A small contrastive image-text model, trained from scratch.
Model: 32-pixel images, encoder arch convnext_v2, encoder activation squared_relu, encoder patch size [2, 2], encoder widths [64, 128, 256], text encoder width 256, text encoder layers 8.
Training: muon at rate 0.026, 5500 steps.
Data: 101725 training examples, 13.8 epochs.
Rows from block 5 of the text encoder of a small contrastive image-text model, named by matrix and row number. Rows with one number belong to one neuron. Each number is 128 + 24 x the weight over its row's rms, rounded and kept within 0 to 255. All counts start at 0. Numbers have three digits each.
After each neuron's rows are labels from the 100 texts, of 14848, where the neuron reaches its highest value: "fires on" is the input token at the peak. Only what is clearly more common there than usual is listed. The data: photos with spoken descriptions (Open Images, Localized Narratives). In brackets: how many of the 100.
# fc1: MLP up (text_encoder.blocks.5.mlp.fc1.weight, 768x256), inputs 0-127
# fc2: MLP down (text_encoder.blocks.5.mlp.fc2.weight, 256x768, transposed), outputs 0-127

fc1.330:165128150081128160105128128100128124193128128173128197178128136177167128128128128178128128175126128128156170143077120161149128128154128128113128095128139146128128128097119128128131128153128116115090128138076128128126128085147128128128128189128133128120134128128128182102159128128128175108070164130128155100128118128128095128128128108128128094128128128128128178128128128087084102128196
fc2.330:126148128128128144132128083152127122128180118119098105172128128191172128115128128134208128128071137146128137128159128119161118128128128124128128148128201128103128128128128128143129100128155128128149145128128128127174128174143094167079109128147096167128128090120128128172089128128128137128115133183128167128128128128128164149086167127107181128128120128128101170128174128128203165094128
fires on: "dark" (81); "sun" (8)

fc1.99:134048128128132099096183128116113114128118128128128128128134128128175128128128083128088128128128131129128162175090174173137128128117102128132128129128150128128128070128128128128128147161128128150128128140079160128128102128128128155125060128134135133128128128135128178142121128159103183120104165128122128128128128127139128151085112128128128117128128128128128235127123128137064145128128
fc2.99:128163128128128106128125128187153152169120128148128121173165132128128075128131128218140137140093092128128128129091128128128154137152128128128150099096168113098110165128137138128171128113168128128112176128112131113128128128146128087128128153128128139144164120180128128128205093153128128128128128166068165118165128148102089134128145128128151128182128110102144128128136128128157116178082
fires on: "dark" (62); "night" (15)

fc1.613:128128090128128128153121128148164206128119116128129128128128128128128156128128128128128072153110128128104177128128128128128074128128159113128106151128128128128128128136128190128128128128128128128128070170150128171139128128128128155128128175164062128091128128128128128128128128128215128064100128100128128128168080128182128128156128128200128129143128128157128128128148124128128124092128
fc2.613:128190128120128152128084128183080201090128128128128128206128128162160128109128128128128128128128082128128128128128128075172128128165128128128100128100128093120128128128106164143162120128182195153128178126139166128137163128128157152095096128128128107128128128081128084115128128128128148157128128128128153105128091128149228169128128128128128171128128129131128128058108128128114127128154
fires on: "<end>" (24); "green" (8)

fc1.98:140128148128128128128067127128135128128128064076214128128128128128132133198128128128128128141163128133128128115162116139069079128128158159130148101128129128128095128128116089128128023128128126128128091142113128135128128128128087106123128132128088126128080125128128112104132128128135159128128128126128128067116128112128168127156156128128149152128132143128128080123128176087125128073128
fc2.98:112218128156123069128115128128084128128138128128128128128200142109128119128128108100128115092128128128128128169128165107123122154128152128128131128176128126128161128057175128128128128128128138128128128128081128116128128080128120089128128128128122037128141128128107128112128128128128128170128173128172113128128128128128106128128082124126128156128128161191128041128128193135128128128132
fires on: "and" (15); "buildings" (11); "," (11); "house" (7)

fc1.513:128128128189107130136147128095110128181128159124128128099128128128128128128143102128128128076073128128141128203128128148091105128100134128128100156131128128128133128128078128128076103127120086128128097147148128158119121128128128128128101128128165114128111128120128099088128128128128110128128147128128128171205128128098128058118128093131128121138088128128122128122139124153145128128128
fc2.513:128128128099128104128146140170159108128107094128088128118146128128143128118120128113104174075128101128128128135145185151149144132096128116113127128150075128128128128160128152128128091128128093128111129128119128128077173128128177153130128136149178128117128082129128128111130128128128098128155128096153162109128147128107183128128126176128096128128132108128159137128128128113128128128128
fires on: "picture" (68); "image" (16); "pic" (7)

fc1.487:128128128128128128128128157159128125128128146128113128222094112128128128128152128128128128128111104128128128134178099118128181109128088079128112149128128128175128128081128128125128128128128128054128111134128111128128128105112128138113128128128149128141132128131128128114103231128128143103100128093061141167114151123127128096120126093194128128152132128128128092145125132128140140128128
fc2.487:128161122128128128123109132128088182117128128128082110142134128112146128057087122182094128128128138130089086095128128128128128128083161128128081174117128128128128128098128128115067128112093113168098128128142171122128128104049128147128128161137128103085128106102116166128128104097118128166121128132128129128134117128110110128128128138153128135161115125174105128034125128128147081139122
fires on: "<end>" (28); "plate" (17); "." (11)

fc1.223:118117128128128154128128128102174170106128128101096128081142154134128161128128064106128111168126134128128128128128140097128128127128128095072128128072124131113109114156154086119128161115128128128128128128089127128128112142132120128128085101153128128139148128128142128128064090128128099132107128098149082182144161102115139129151128128128117128081128128113153103100128127138111150128128
fc2.223:087128128128116115084128128128115128121128140104128075127109140085097084062128128128079128154128128128108069100082128111122128128059166104113128104160128128128128128128128128128090128060091128128128128128128128128106128128128128128128153113116102093128128103161102176128128128120128128128128164128120128116128128128119128084107086128163156128128094182159126105129128128128107088128128
fires on: "red" (46); "<end>" (15)

fc1.150:107128121141095119128104128128159128128128117128128128086085128124131128128140102128133116128128096131093142128153096159133128203067114114128160114128096168128130128128103093081061128136110097128128078101168123128128128128128088128128133058167128161144128128147190141177128128136139112128137106128128177128178128103128125128129128122128136128138128119105131123103108128157128098102109
fc2.150:118128089163098128086163179167114148128128125153119128128128109128128160128128128078128168128124128077093115128128166084119081128075167147107128129155124128128128128128149153105105128081108128138145149128145128113128128149156204128144128128147128132128128128147128133109089141128128063098134128128128176128129136087105128086122195109094128128145157128096118128128124128110128128128183
fires on: "." (74); "picture" (17)

fc1.529:128128128139128128128128128147115128160124128128128111144107127128147128188149128145162119128095135129098128150152137128128128128134139128128128097052128128140128128101128128171147128128144128105128128128129128128081128166128128128085123128128082106128128141145128128126112128128128128064128128069116128128159128180128167128128107128100128083128141180137122065137139161128128173128128
fc2.529:128128112128128093128128163128128099106146128128112128131158128060128078128117157128131128128133087125173128128122128128107128155128143128144093128128128104145164128112128162080064145088126128128128122102120128183128091141110128108125133128130091125122128108177163128132122138128128134128074120149128120158108200128155128133128128116128122128128155109128128128095084128128116159097160
fires on: "trees" (38); "," (15); "." (11); "tree" (10)

fc1.374:117128115152128123121105059149128128128117128128128128128175128128145112128129128128137120060088127128148128161152128160128163128128128096170071128123128152159128167119126128131128128169179105128128128101128101081086128112098126139128131073128128128132096160128126086118128128128128128128120128137107078128128111084138128128128131180143217144128067128128128128128128181128128128128162
fc2.374:110128128113128185128146162124120140077128092128096173128128128128128128128128128098088136067128128128091140128128107128128089128128111128128089128128128128137128103128136128128080128128098088128128125128092073149105197128136128128128128114127115128128128128164089128133071128121128088128128128118149128128128195128080158128118128153102128128060128142106148175128103128121128128128128
fires on: "picture" (69); "white" (16); "pic" (7)

fc1.100:128128128131128128128120182128146177128144128128156128128186127128092128128117128128118128156181128161128128128128114128180128131128113128128128128107128097128128076157128128128128128128128111104173107152128129105128128068128128128128128128128128128128128093128117149124120128077199128128106128101153128128128128077128198188128232128128128128087165128178128128128128128128128128128159
fc2.100:132128128128128128084128185128060128131097128083134128128128139123128128128128084162123128128128112128128128166128087128128117081128128063120092204128128128128128093128128147128128116128128184133128117128128128183105128128128111128134084128106157128152128126087128132090128142145128128128128128128121177141128128128102128128128128136153128128128095128122128128081128128128156144124121
fires on: "flowers" (44)

fc1.497:128128117128112120130161128128112246128144115128090132158128128111124128128128128110128168128128128193128128084140126083128080128128128128069128147179128107128128128128133127146128166128128138128161109128128132128076128109113128156128103128128117109128128170128128128127082128128128139091128059134127128160162140128110128113169128128026069082128128128128128128128130149168092128130128
fc2.497:112128130128128099051128124099128096137102128172128128104047094128096121145128110171128142114128128123148104128128121105207128120103118124112128135128128128154169151134128128128153136112141097128160128141128158173142128128145128138164128142128155128139128130128128123144128090149128128128128128128128112159030128150052149104113134128128158128089128076132128128090128074155119117134120
fires on: "flowers" (65); "buds" (9); "pink" (7)

fc1.604:128128128117150155141128094128102128106156096128144128113128144128128162128160118170122128128108151186128128128128147128128128055128111089128094128128075128205092149133108128128027086128173156128128118113135157128128111149149158127128128128128121109133128127130167128128128156151129128128128128164081128128128128128156128132128156173175141181138128128128109092105108128128128097062077
fc2.604:109128102145178134117128133149128128128133143106099128128128077137115128128047128128126128128128128112128091128130116128128075128098128128128165139150076128109176140128160128139128120088086128095080128128154095128128160123128103169128128184128148105128096135128066128128102128128128118128128128128167128128128128112128128101128145128104128077128128128122159128128114148101132073170128
fires on: "picture" (54); "image" (28)

fc1.657:182099130155128128123117108128128128128128160128128116128104143128128128110128128185128128128068092068126102128070128153172128128128132082128156087102128128156125164128128128107128128128104128128128128167170153128128128143156138128168120125128167128128128133114128136128128125118135155116104128128128109128128151128128128128136137145132152137168074135128128128128098089136128122051119
fc2.657:064175155166024128169142150128128119128128128128128184128074128128129128086096134106091128128128078128128128128128128144128119151131128128128128108168104128128146094128128128103089141186136068128128104128066128095128128100094147125128165128128128128128128128154101141128128128072128127098132153128128109128128128135128100128128108081143122127128153106128128128128155128142128115090105
fires on: "picture" (42); "dark" (24); "white" (19); "pic" (7)

fc1.202:128073075106177116128128146129128117094128128101146096098114128128128147128128158128107146120122104147128128128128132128093177128147164128128140097168145115098179114128106128082149126130153102128098128128128175128125128128158128092128128128135143128128103128128143098144155152056159107150189128128128105128099128128089128140131154128128167132185128128129128128128164099128128128145128
fc2.202:187110140161128092128157108102128077128128121118104081128099128128192128158121163128128128128128186115191179128130107128128128138157154111130076109102128157154094109128160128143070081128128123128150092133076128111218128082144128156128128059128128128099100155125128109165128105128128128128128128128128144129171134121128128135128137086148128128120078106106128128128128144124128142128158
fires on: "screen" (71); "screens" (9); "projector" (8)

fc1.654:128129128128161128137128128128128128128128128128128128128151128128128128128130137128128152184167128128128138128128128120151128128128128200146128128128090128104128134128128128128135056136128128128114128128128128045128172072090128128072095128041096112137128128131128124128128152095128128128152089153137128128128128115128128128128146101094128116085128128089128128132110128128128128128175
fc2.654:122128128128128128128160128128128080159112128164128060134134177090101106128110131134141128128133081108128128128098091128128128128145128086128115128128128128105128134128128069128135128128128087096128192131206128128116138179128128116128128128129128063128115128128127098142128121128143128128144128128128128103128128128128121128077139128103116128128128128128128128128128128129128128142136
fires on: "keyboard" (24); "poster" (10); "text" (8)

fc1.386:128128128160113128128128148104128128128109128128128154107128128114128128114128128070128099128069128123128128125115117128160070183128076128123080128141128128128178146112128182160114128100128167128182183117128162097128128128128090128137128128108128158093128128085128128079128128128117128128128149128128116237169127181156141128128128164106079128156109128152128128128128046128128128128128
fc2.386:049128128111128138051066128094128128150170128130092128128128128128128123128128158153127128128158128128128128128091128128128186137128128128128084128111071097128149128172128135128128139128128146127133128120144135161112131067128104113107128128101150128128159133128086128128128165065138169128114128128134128143128152128086128128096114117114128129128144128132129128126128128128150121128161
fires on: "red" (99)

fc1.211:144088079166154161095161128128128128128160128134071128128125128123128128128123128128128084103088106096136128128119110128191128173128111112128128128128128098123190128128071128089128106128128128128128130128167128077128128128137128128151128182145141128168128042158111082128128130095106128091128180144149128182128121128128077075128122217180128144128128128128116159128128128128128138082112
fc2.211:190181128102144152128128079128126128127096128128128121151111128128152133122128117128128139146140111128188118128128128154124128128190128128100061120156128151144168135128128128128128128113128129163167146128128111128134093187128091050120143155128118118119141128119131128162128128181128121128135115161076195119128119137174128128141128128128128115128128148115128130139088128159128128128170
fires on: "<end>" (21); "laptop" (10); "microphones" (9)

fc1.6:128128128132128091191126082128075128170064093132128128128130149146128128128140128128161125078141055080164128169128069176098094072128109128152110104110126149107128128128128164116128055128128128114128098128128145155128128128128128089126166074167140128163084128086128128070128128140080128128139154128128128110157128128128115128114189128084128128130128128079128108156090128128122128128116
fc2.6:128209088128128153097145172128128145118110128128097128158128128130112144082128090128117128128128109125085128156128180128128087147128095161128090123177128096148173128130128105128104108074128083157157142128094066128110140128133192155138134146128159128128172142128128128128128128089128127128128167128128128078128128114101160081154141136134116128141131128128140109096127102128128128138131
fires on: "picture" (62); "." (31)

fc1.166:128128128128128128128128128068181128128128128128128128067176128064094090151081131128128145128162064128144104128100161131115101128128128128128187095082128108160128128171128109123125088069128128128070133113128128128167128110168132108128193128113134129125128104188138128128161106128128092128149128128114128093047128128142128128138088054128128128128144124128170130128128099128128128128128
fc2.166:129067128128128128128074081128113128128200128128128152128128128201128128128128128128128187128128128128128128105128128128128128066128128128128124220146146087149128106128085157128128128128128128128128181128128128044096128128064128158128098057178128128128128128128104131128133128120128128118128128128158128128128128148124128128128128128128128128128128141171128128128128113128128128128128
fires on: "." (15); "standing" (7)

fc1.515:146128170128128128128128128128128128128128155128139128105063099090128058163143159151096126128079128128102128128128128137128128178128111123133089128113144111181138152128128128128128128128121128128152131093128150128128100128128128128128128128128128172123095177128178152128154154113128128095128128128128115128137097095128117127098128128131166144144128128128120128098102128128093121128128
fc2.515:142167128142128128147143141140104167128145136160106090152159165128141122128139128128082128128168117128064128128128128145128071128109105128088122139128128194138128128128095119128087152079141128128137106128128128090128208128128157128128116164148128108128155128128103128131128208128070117128105135138106128086103134155067175109124171162088128077128128083096128128128128179136128128128139
fires on: "picture" (63); "white" (14); "image" (9); "pic" (7)

fc1.162:126174128128128128120087128207128204126128128139211112128128128128128072128128134110191117128147128128128128128128128128171128108112128143128128129149065128128128128128163128128128108121128139128120128128128081132095170128128128134102175128128084071128117128128094129128128128128128168128186128128128128128101068128123149157128149175092091111128128128152159134128146127090128128080163
fc2.162:141128128072128128125128128128128128128128128144128128128128128129128128128177128112025128073129174120085128041144203115109128128128079128071128128128128110128128128140112128101128128128128128128128123189099131128128128128128128157141128123155126128113093128128128128136053145128130121110128128128107180133128065128128098128128128083143128097080128128128128128128109148128161156206061
fires on: "and" (17); "," (10); "on" (8)

fc1.574:107094128077144104100128128112128128112181135103130128122148120090128152128127080102073128159128124089128157112128164121053085117133128092105104128128151103128128151128117085128128134114116088120128159128128139128128095099137128128160117128128117111104084128128128163161128128128101084128128153173099128128114144111143110128160134178090128128128159144120177128125147128144120109126128
fc2.574:128128128128091068128128128080121181131128111128110128170138153128128077128118137136128128101128091128090128116105128128128160128105128128130128128128151096128108139128114128155139112128156134128128128165137167180128201128128128104128171115112139122128128174125148129120128128108128164075128128128128128128100116133128171115128111112128156128128128151128128083175128130128128128138088
fires on: "flowers" (18); "leaves" (7); "<end>" (7); "colorful" (7)

fc1.325:128166128128128179128128128129154109128128137128128128128128128108128128212145128128128095128142197128105128128128147128128118128136128166128128128134085128108128128128128128161078128128142095083086128145128128128157128128148128089058171167128128134119128128127128135128128128157128128166097108128102128097128128128128128124128188128128128131128128128110128128128128170109147128128142
fc2.325:142191128086087128128097128136090112147093212148128044117128128128133053128163158128128103114128180106128128097166184128139135128119123128128138104091128128178088128128131164128128115081123116128109159128128128128128160125162128128151128152128107117128124128114168113128121128180122128128116128128128166109128153128094051128196107144128128129128110128103101083155136128141128115128128
fires on: "." (16); "," (13); "bottom" (9); "house" (7)

fc1.620:128128128135163128162132128089138128128128151128078129128128128128053105128189135128128148128128111128118128176128128158105170128128128128179157128128128171128094128128128128128128140100144128128128147145128128166153188148128151114128128128128128090168128165116128167128128177128128080128128087128128143128172165128179178164105200167128084154186124137128116128157106128128128128117148
fc2.620:182086094128128128128128135138082114128158128182182104158108116128128128111128105130128128128173147095128090108140100095128128128118128128128128131128128128115128128071137196128085128150157126128128101129156166128128073092128080112116129128143170128066128128128131114149128128189128128098128128164128128128128087128128128137128115128128128128128157128123157105095128158163128128128121
fires on: "food" (15); "plates" (8)

fc1.1:128128125103128074128128113128093128178111128128128128138095128112128038128099128128122112128128128128101110041170109143128043096128128128128157128128135128109114128128128146128128104180128127124128014086128128120128128128128122128128111107145075128086130167176177122095128128149128145128128128090128100128128128104128146128128172140128062050128128140155118114143128142128128166138128
fc2.1:124128128065128088135137125128101128118167074094120128152110128123115128141180128128128128144128110160172128128128128128128128128128154128154158067128030110128128171102141099126128155129115128161128170128128128061128128128128128142105128128128128045119097139110128147128128127104128128166131122128128128096128120175128128132146128055128229128140130085118128128128038128129128120128085
fires on: "trees" (57)

fc1.306:131108038128128114128128128128128230160112128128128152197159083122128133127128128128128138203128128128106100128128181128128151083128128128128128127128144130072100128128128128171169128128128213128128098128122106093091158161111128172181145128158085139128128128152128154128128128128158128168128128128118090128128128134128128128128128136125104132118128128128117153128159129128091169128128
fc2.306:052096153135128128107128128128128137048128128128112128128130128100128170128128128167128128170128128112128149128128084140110046128121125082124106130128128128128167118164165128128150140128116128128168128118128128154128128128098131128146126143128140128128099128051055128128128128128128120128144128086170120055128128128104160128128162172128189087128136103128100128128107128128105097133128
fires on: "flowers" (29); "costumes" (8)

fc1.765:138128128128165105177041128128128145128128128128123128128092128128107128128169128128135158128128128128125128086150157184128128128128128128128156137128156096128082128151162128130128128110129134128128128135128116128128099128128116128128128128128128128128102128128150128123112153120128128120128128164086144128115128128120184128106128128128102128113122167128128128132128183128128128098128
fc2.765:162175135128072167128176125128097068194124093128128109142128110098131139128064132128196128143164128128117128138109105156203144105148170114128131112128128082128128141128128128119128128128181128199128178082171128099131128128128128093133128128145128128128128105128135128128180120156124128164128137176128180128194128085128128128138126100089113128128128099128095128128128128128119128083120
fires on: "food" (8); "car" (7)

fc1.290:128128128145128137128165142128128128128128128089107128100095105097091128132144128128129128128060128128128128169128124128128144128128128167101128128128092103128128174128128125121173128173128128099128128128128128128136184128181154165093140083128176096128128160128157137174060128128128133111128128168061128128054128089128079078128128128096146128128136141097128171138128123128129127167081
fc2.290:125107128128160106128128147121067046128128128116156088182095168128133128128128128128105128128128128128141128112083128128124187128040197128137128155120128135128167150128151128128128122119128128151128094128128128128128128128128085128128128127134128128128128109128168080128098129115128101122128128128134128128148128128207173120189128128161128128114162128128139128156088128088128174031128
fires on: "laptops" (20); "monitors" (12); "table" (11); "screen" (10)

fc1.472:128123128157104141126208135128172134134173092185128114128128128128128128080128152116156128128089091173138134141128128134128106162123128128072128128079169128128135128128128128128128128128135158125138128140106128106077128128128151128147118128110128130152128128128090144085128128153128193128128128115128183101170096128128128172082128124128128128097128167128178128128128108149105161157187
fc2.472:128128100128128128135128164128139128128104163089094128131128126128087123147091126166190128128128107128128128128128222110128128128128168128128059171087080128128128088172142121128128065128128128128128131169100128128169128144128128128115080128128128128163128128094128084128108128111137081128128131128139128128077143128119128128182128167195128155156128128128117128128132059145146128128128
fires on: "flowers" (71); "pink" (12)

fc1.579:128142102128086142135128118139146128144073128086149108157057128128160128128100175119098128068128128128128128183152128131097128128128094128127135128128107128142166116128128128128113128159128128067128128096128177091111128128144115141125094128151167110125154112095128100128128118162100128128135158128128169149167177127128147121173094128128128128128064112128128128128192073128128134114129
fc2.579:120128099128108179128128128128128128099128083128086128102079128111110099128211106128128087128133159128128128128128145125128128128075128128119099143128073199105150124163127128128094128112050128128128128128101100128084128141069128128105109163128128128131099120128072128128128128128128121062140172080114141056128128159042128128128145128128128141128160128128128128125128134128128128188143
fires on: "." (65); "white" (19); "picture" (12)

fc1.554:128128124128128172128128108107185074128128128128087124128128098080128151128173128109128168124154128137092128128128083128128128128126128102127101139128128163128068128129096128128108141164081058157156098160128076069128128128128119128128128128131128064128128061125118128131191128128064128121146128129128119030115129121136132128128119128106165128150091088128128164128128134128128128107128
fc2.554:128128139128123103128128128128144156115119128128128128114128128128128128104162128182135053119128077128122128134136128128128128128096081128128115098153151132190150132128144086128102146128119154128094128071097128155128128128173128128128148154128128128128114136128094121128128131160084107128128072128107119088149128129128128128128128154099121151078175093160175083108128115128128128128128
fires on: "picture" (57); "screen" (16); "white" (9); "pic" (7)

fc1.39:096138128114128131128128128128128128128071128172128128128128128128128086128128166128060113128128128083136128128165128152062128128151184128128096158128128157128117128202150099128138128128127128128128128088143128158128139128174128128081091151128144123118089128128128075128128128111073128128185128130128128128119128154128128135128128128036128149128086128128082128128173128136128123128128
fc2.39:132146128128085128099126131144087118128082090118114128095128139081128183148116128122128128128128163128166166128184163171167135139128128081112079083128123128128170128163128128125083113134144128131101125121071128084113115148142074144128128128058128128102131128128135098123128127128071089102150113128110122128125100154125176128128174128128118128148151142123128125115128118145116128128128
fires on: "screen" (79)

fc1.288:128117128128154128151128142082128128128047173089128128116143135128128128128128128128128110128211128080128128128128128162128128128128128072128115128082156128128128128119128128154193108125102124128169128128128128128059175102105111153078180081128106128095128145128128128101088142160128128114128128128138128159128128096128166086128188153128128114128128134128128128128128128128116139128128
fc2.288:163109128128029128128128128128128057128128128128128068128128128128145128128128128128232168128128122086087130155128086128128128134119128128128128128128128092128128128154128128128128128049137128128128128138128140152176128128128128105128128135128128099133128126128144128128128128128128128125128128128128128128128128128128165128131114065128056183128188128175076128128128128128128128107128
fires on: "food" (11); "plates" (8); "plate" (7)

fc1.727:128128128128128132128155128128128160128141112111128128128128091116049128128128213117128128128128143128096101128156128128128128128128128170128120064128128075138119128161128128128195117107076128128153127121128128128128128128128195128128128186100085139123103097128175103142095162128146100128210128128128128139135189137128128080128206128128128128128128128128128152128151192128128169128162
fc2.727:128128128127132140128128128128128128020060113128128128155128128096128128128120128129128153128128167128128138128109116103143109128128128086128148150128128128128135121111150133109092128128128141133127092128099128131152128083131089128124140128144128128128093128128128138131128105128128090128128160202128104128128128128140128156153118096128128128128115143152149128105134166128085128128122
fires on: "chair" (12); "tables" (11)

fc1.695:128055128128142128111141159128106128199154088125128233128128128128120111128125107128128128128148077155124128133128139177167097173066128128128128128128166154128179128103111157128134128166106128128128128165093128128087128157128108128178106127161128128164128128128143128128115128172136128128128114130128128175128128128128128128145128128128088070145163128159128167149086133128076128135128
fc2.695:089129115128205112080172128077065088128128143128128128128128128128128128102128115128116128165108134128092100099128147128128128112128128128148162128128129192128113173150128107143107128109153128128128126116128128110180128128128128147167128157128079131093128128140128128173128134165113094135132128158128128128080125164101198128157084133129148128128128128128118128149115102128141128119128
fires on: "pink" (54); "dark" (25)

fc1.230:161095133122128128117128128136153128114111128115128128065172128075089128128128089128123128128093181128128128128115128128082128128178128140128128116128128066128095128173145080093192105128128164114128128070151161128159135153128131107156172128128119176128098176128128128128128156128128128050128128171128128095142128198109131146128133128128128128125136128128128163128128139128128161128128
fc2.230:173128128041176128128134128128196128128181128128170128128128182148178107190174128128103185155128173128126128126128064167128122128133136128169152128164132152128146128125073128128128147173128118128128128160128120128128128128198128128128128011192128128128181128128128113128128080128128128128128090128200128116128155128128105128162083128128128128093128128128128128185128134128128128128098
fires on: "." (12); "standing" (9)

fc1.179:164128128088128128128129128128102138128128128128128128105128128105095128165199128035128132128128138128128128131128128122122110128140186128128121128128128121083128128168128142153218126128128148168128146210128037128128160115128128128042128128128055128128107148128104116114039128096128141128172128128082128128136128128128128111128128128142092128128128128131146128128134185128080128186128
fc2.179:156128128109150118134140128128136128128098128087149128128128131032128128128128115150196128128129191128128128146128128129161114128107122128128163147181128128122128110128168128128128128128128128128150140128098155102128177128128128101082117098153129128128075128128128052128128082128128029128128128196128128128126128128128128128128128128092128128099128128128128098128128128128128214128128
fires on: "keyboard" (32); "bus" (14); "car" (11)

fc1.427:128128128128171144128128119161147165093150108128128160128170131128128128128144128128128106128150128098119187146100128156128128138130128128128128128128128128154104128160166153128128128128195119128128088166172128092128128123175162093108116128114172128128174091128081128101128128128128128100128087128111128177123153160136096128128128116123105128042128167116110096141155103179157126095189
fc2.427:128128128128113128143162059128128128135128128122080128143157128184141146128128128128128080128128136128128188142128128128128159157105137107128140101093128117151123128128128179128095132128077128128128128170128122128046128139128128128172099171128128119103128136071128142174109128128210109128128176128128102141142128128138161128165168142094128082089128128128128128128128136128128206128128
fires on: "<end>" (28); "." (21); "water" (18)

fc1.496:128128128128128128128149128128118123128128128128128128198117128128128128128128101128128128128128128128128240128128167203193128119108128128172128128128114116128128128128099128108113128183094222130128108128128128102128128140128090128128086160128128128128128128128128167117128128195128128114128099128136128128128128128128128128098128128128128128128128128128157083128073156138121128128128
fc2.496:101147135128148121059136128134128128133174172128128147128128128128101128138162128159169161154105107128158130159151128096157128173128117179128128130179128108087117149128128130117168128071154141128128128129128156128095128154141128128151125128192128093128128099141152169128140101128137151105120137128127128170128128141128113187128172075128128145128124136146136137096128138128158127128128
fires on: "dark" (89)

fc1.233:128128128128128128128128143104128128128082128084128128128141104092084128103116128126145128128128080128105079128128128128152128128108126165105168128081128128108128128128128089083140128120128135128128144128113124062125189092128122128128128193128076128128128128128086129082100128128119128128128128128128128180128119105128128128128128112100128066128122242128128128175112128083044108128144
fc2.233:116104128128154128168128128192128097128046082128128179128128134128172128088128128128203128138128155105128126129078131159128122147113107069109128128128049113102181128166128128128128128128121098152114157123130092128161073123176128128100127091128128128128128128164128128140115122146136112096128128128128128159208128128128128128128128128191128128128126128128125128128074128181157128125128
fires on: "chair" (20); "laptops" (12); "tables" (12); "front" (11)

fc1.445:159094183124128162128153128128107128128128086077128129128085128161106128128172128128105155128158128128128077178128118128128102128128128128128108128074128128128128135161119128117128128128128128128128123132136128095128103128128128190128128128088074128097110111080157128116128128128123056139157128128128128192143155079147128128135156128155141128128128128128151141128097128128106128109143
fc2.445:185128128088109128128128187128139177128128128169128128128128100128127128128068118128185165181128072128128145128128128128189128108128128104128128190152128128128128128128134128118128128099128128128128144165128111128128128128174128128128128128128128128128128128128128116128067128128128128100128128169128070134128128074128157129153189128170080128163116128150085098128128090144128128166105
fires on: "food" (20); "plates" (13); "table" (8)

fc1.755:136128128128066137110117128128128113144128113102128140103128128078128102156131116074128176128128072128178068078128117120071128128128158116147173128128128128083148118177128089062166117128128054158128145099128128143128128128147139088067078141091128128128109128128144129128128155128147153128128128128128128128128204103147146128105128128128128128128122194128128093128131195085128128174148
fc2.755:132128128098128116121128072109128093093083138128110128132128146112128089128159120128128128128122204089128083179154128179156128128106128099068163165128137093128128128162097128150206159154128128128128165128043091072128128094128116128128106128150175191139148128128159115139128128128071092137136098128113120127199135104149148140128101128128128128128144143106137148128128128113128131117132
fires on: "laptops" (21); "monitors" (14); "keyboard" (11)

fc1.95:071128127129128128128141128115128174128136116128152134136128129128128179128151128168128215171139128128097128128125128107127091128128128128163184128154128148128117128128128128128153128171128128167096128113129128128128110128128128128114128188128128128128107088190134128164128128163113080113128128080158128128128128128128129171128128128128128082097155137113128159128128117128141128128128
fc2.95:118128098141128128063128128128120128096128128128128128128128128128128128128109128128128128128128128147113200122119152128128129142112128128093142128128087138175128128128128128112214128128065149148128124128048128128108128117117174128128163128128209128128140127128110128128128192173181128097128128128094130128067128184123128142060180128128115128128133119068128157128101128080128128128150
fires on: "." (17); "who" (11)

fc1.521:128128128128128128126208137128053143128128128141170083128128128128104129091128116128128128128128112171128128118128128128128128128128128073128127128128156130121100100055128128159113163128094128092122134128128128159105128128128128090147128255128128128128128128128102198128128128167128128128135128127094126134128128091126167144128128177114128109129164128128145150128128119136128128146135
fc2.521:103128130064128109188128122128123180160128128128122188128097119128128189128128128179128149091169128128128137130128117128122128128142128128083111148135128128131128111175120128128135128128128124128128124128093149128128128120128128148112039128128128164116128122128128128108110145128132128098128161128146138128128110128075128128082078128157128137128128128154128128137128179128135189128128
fires on: "pink" (35); "dress" (11)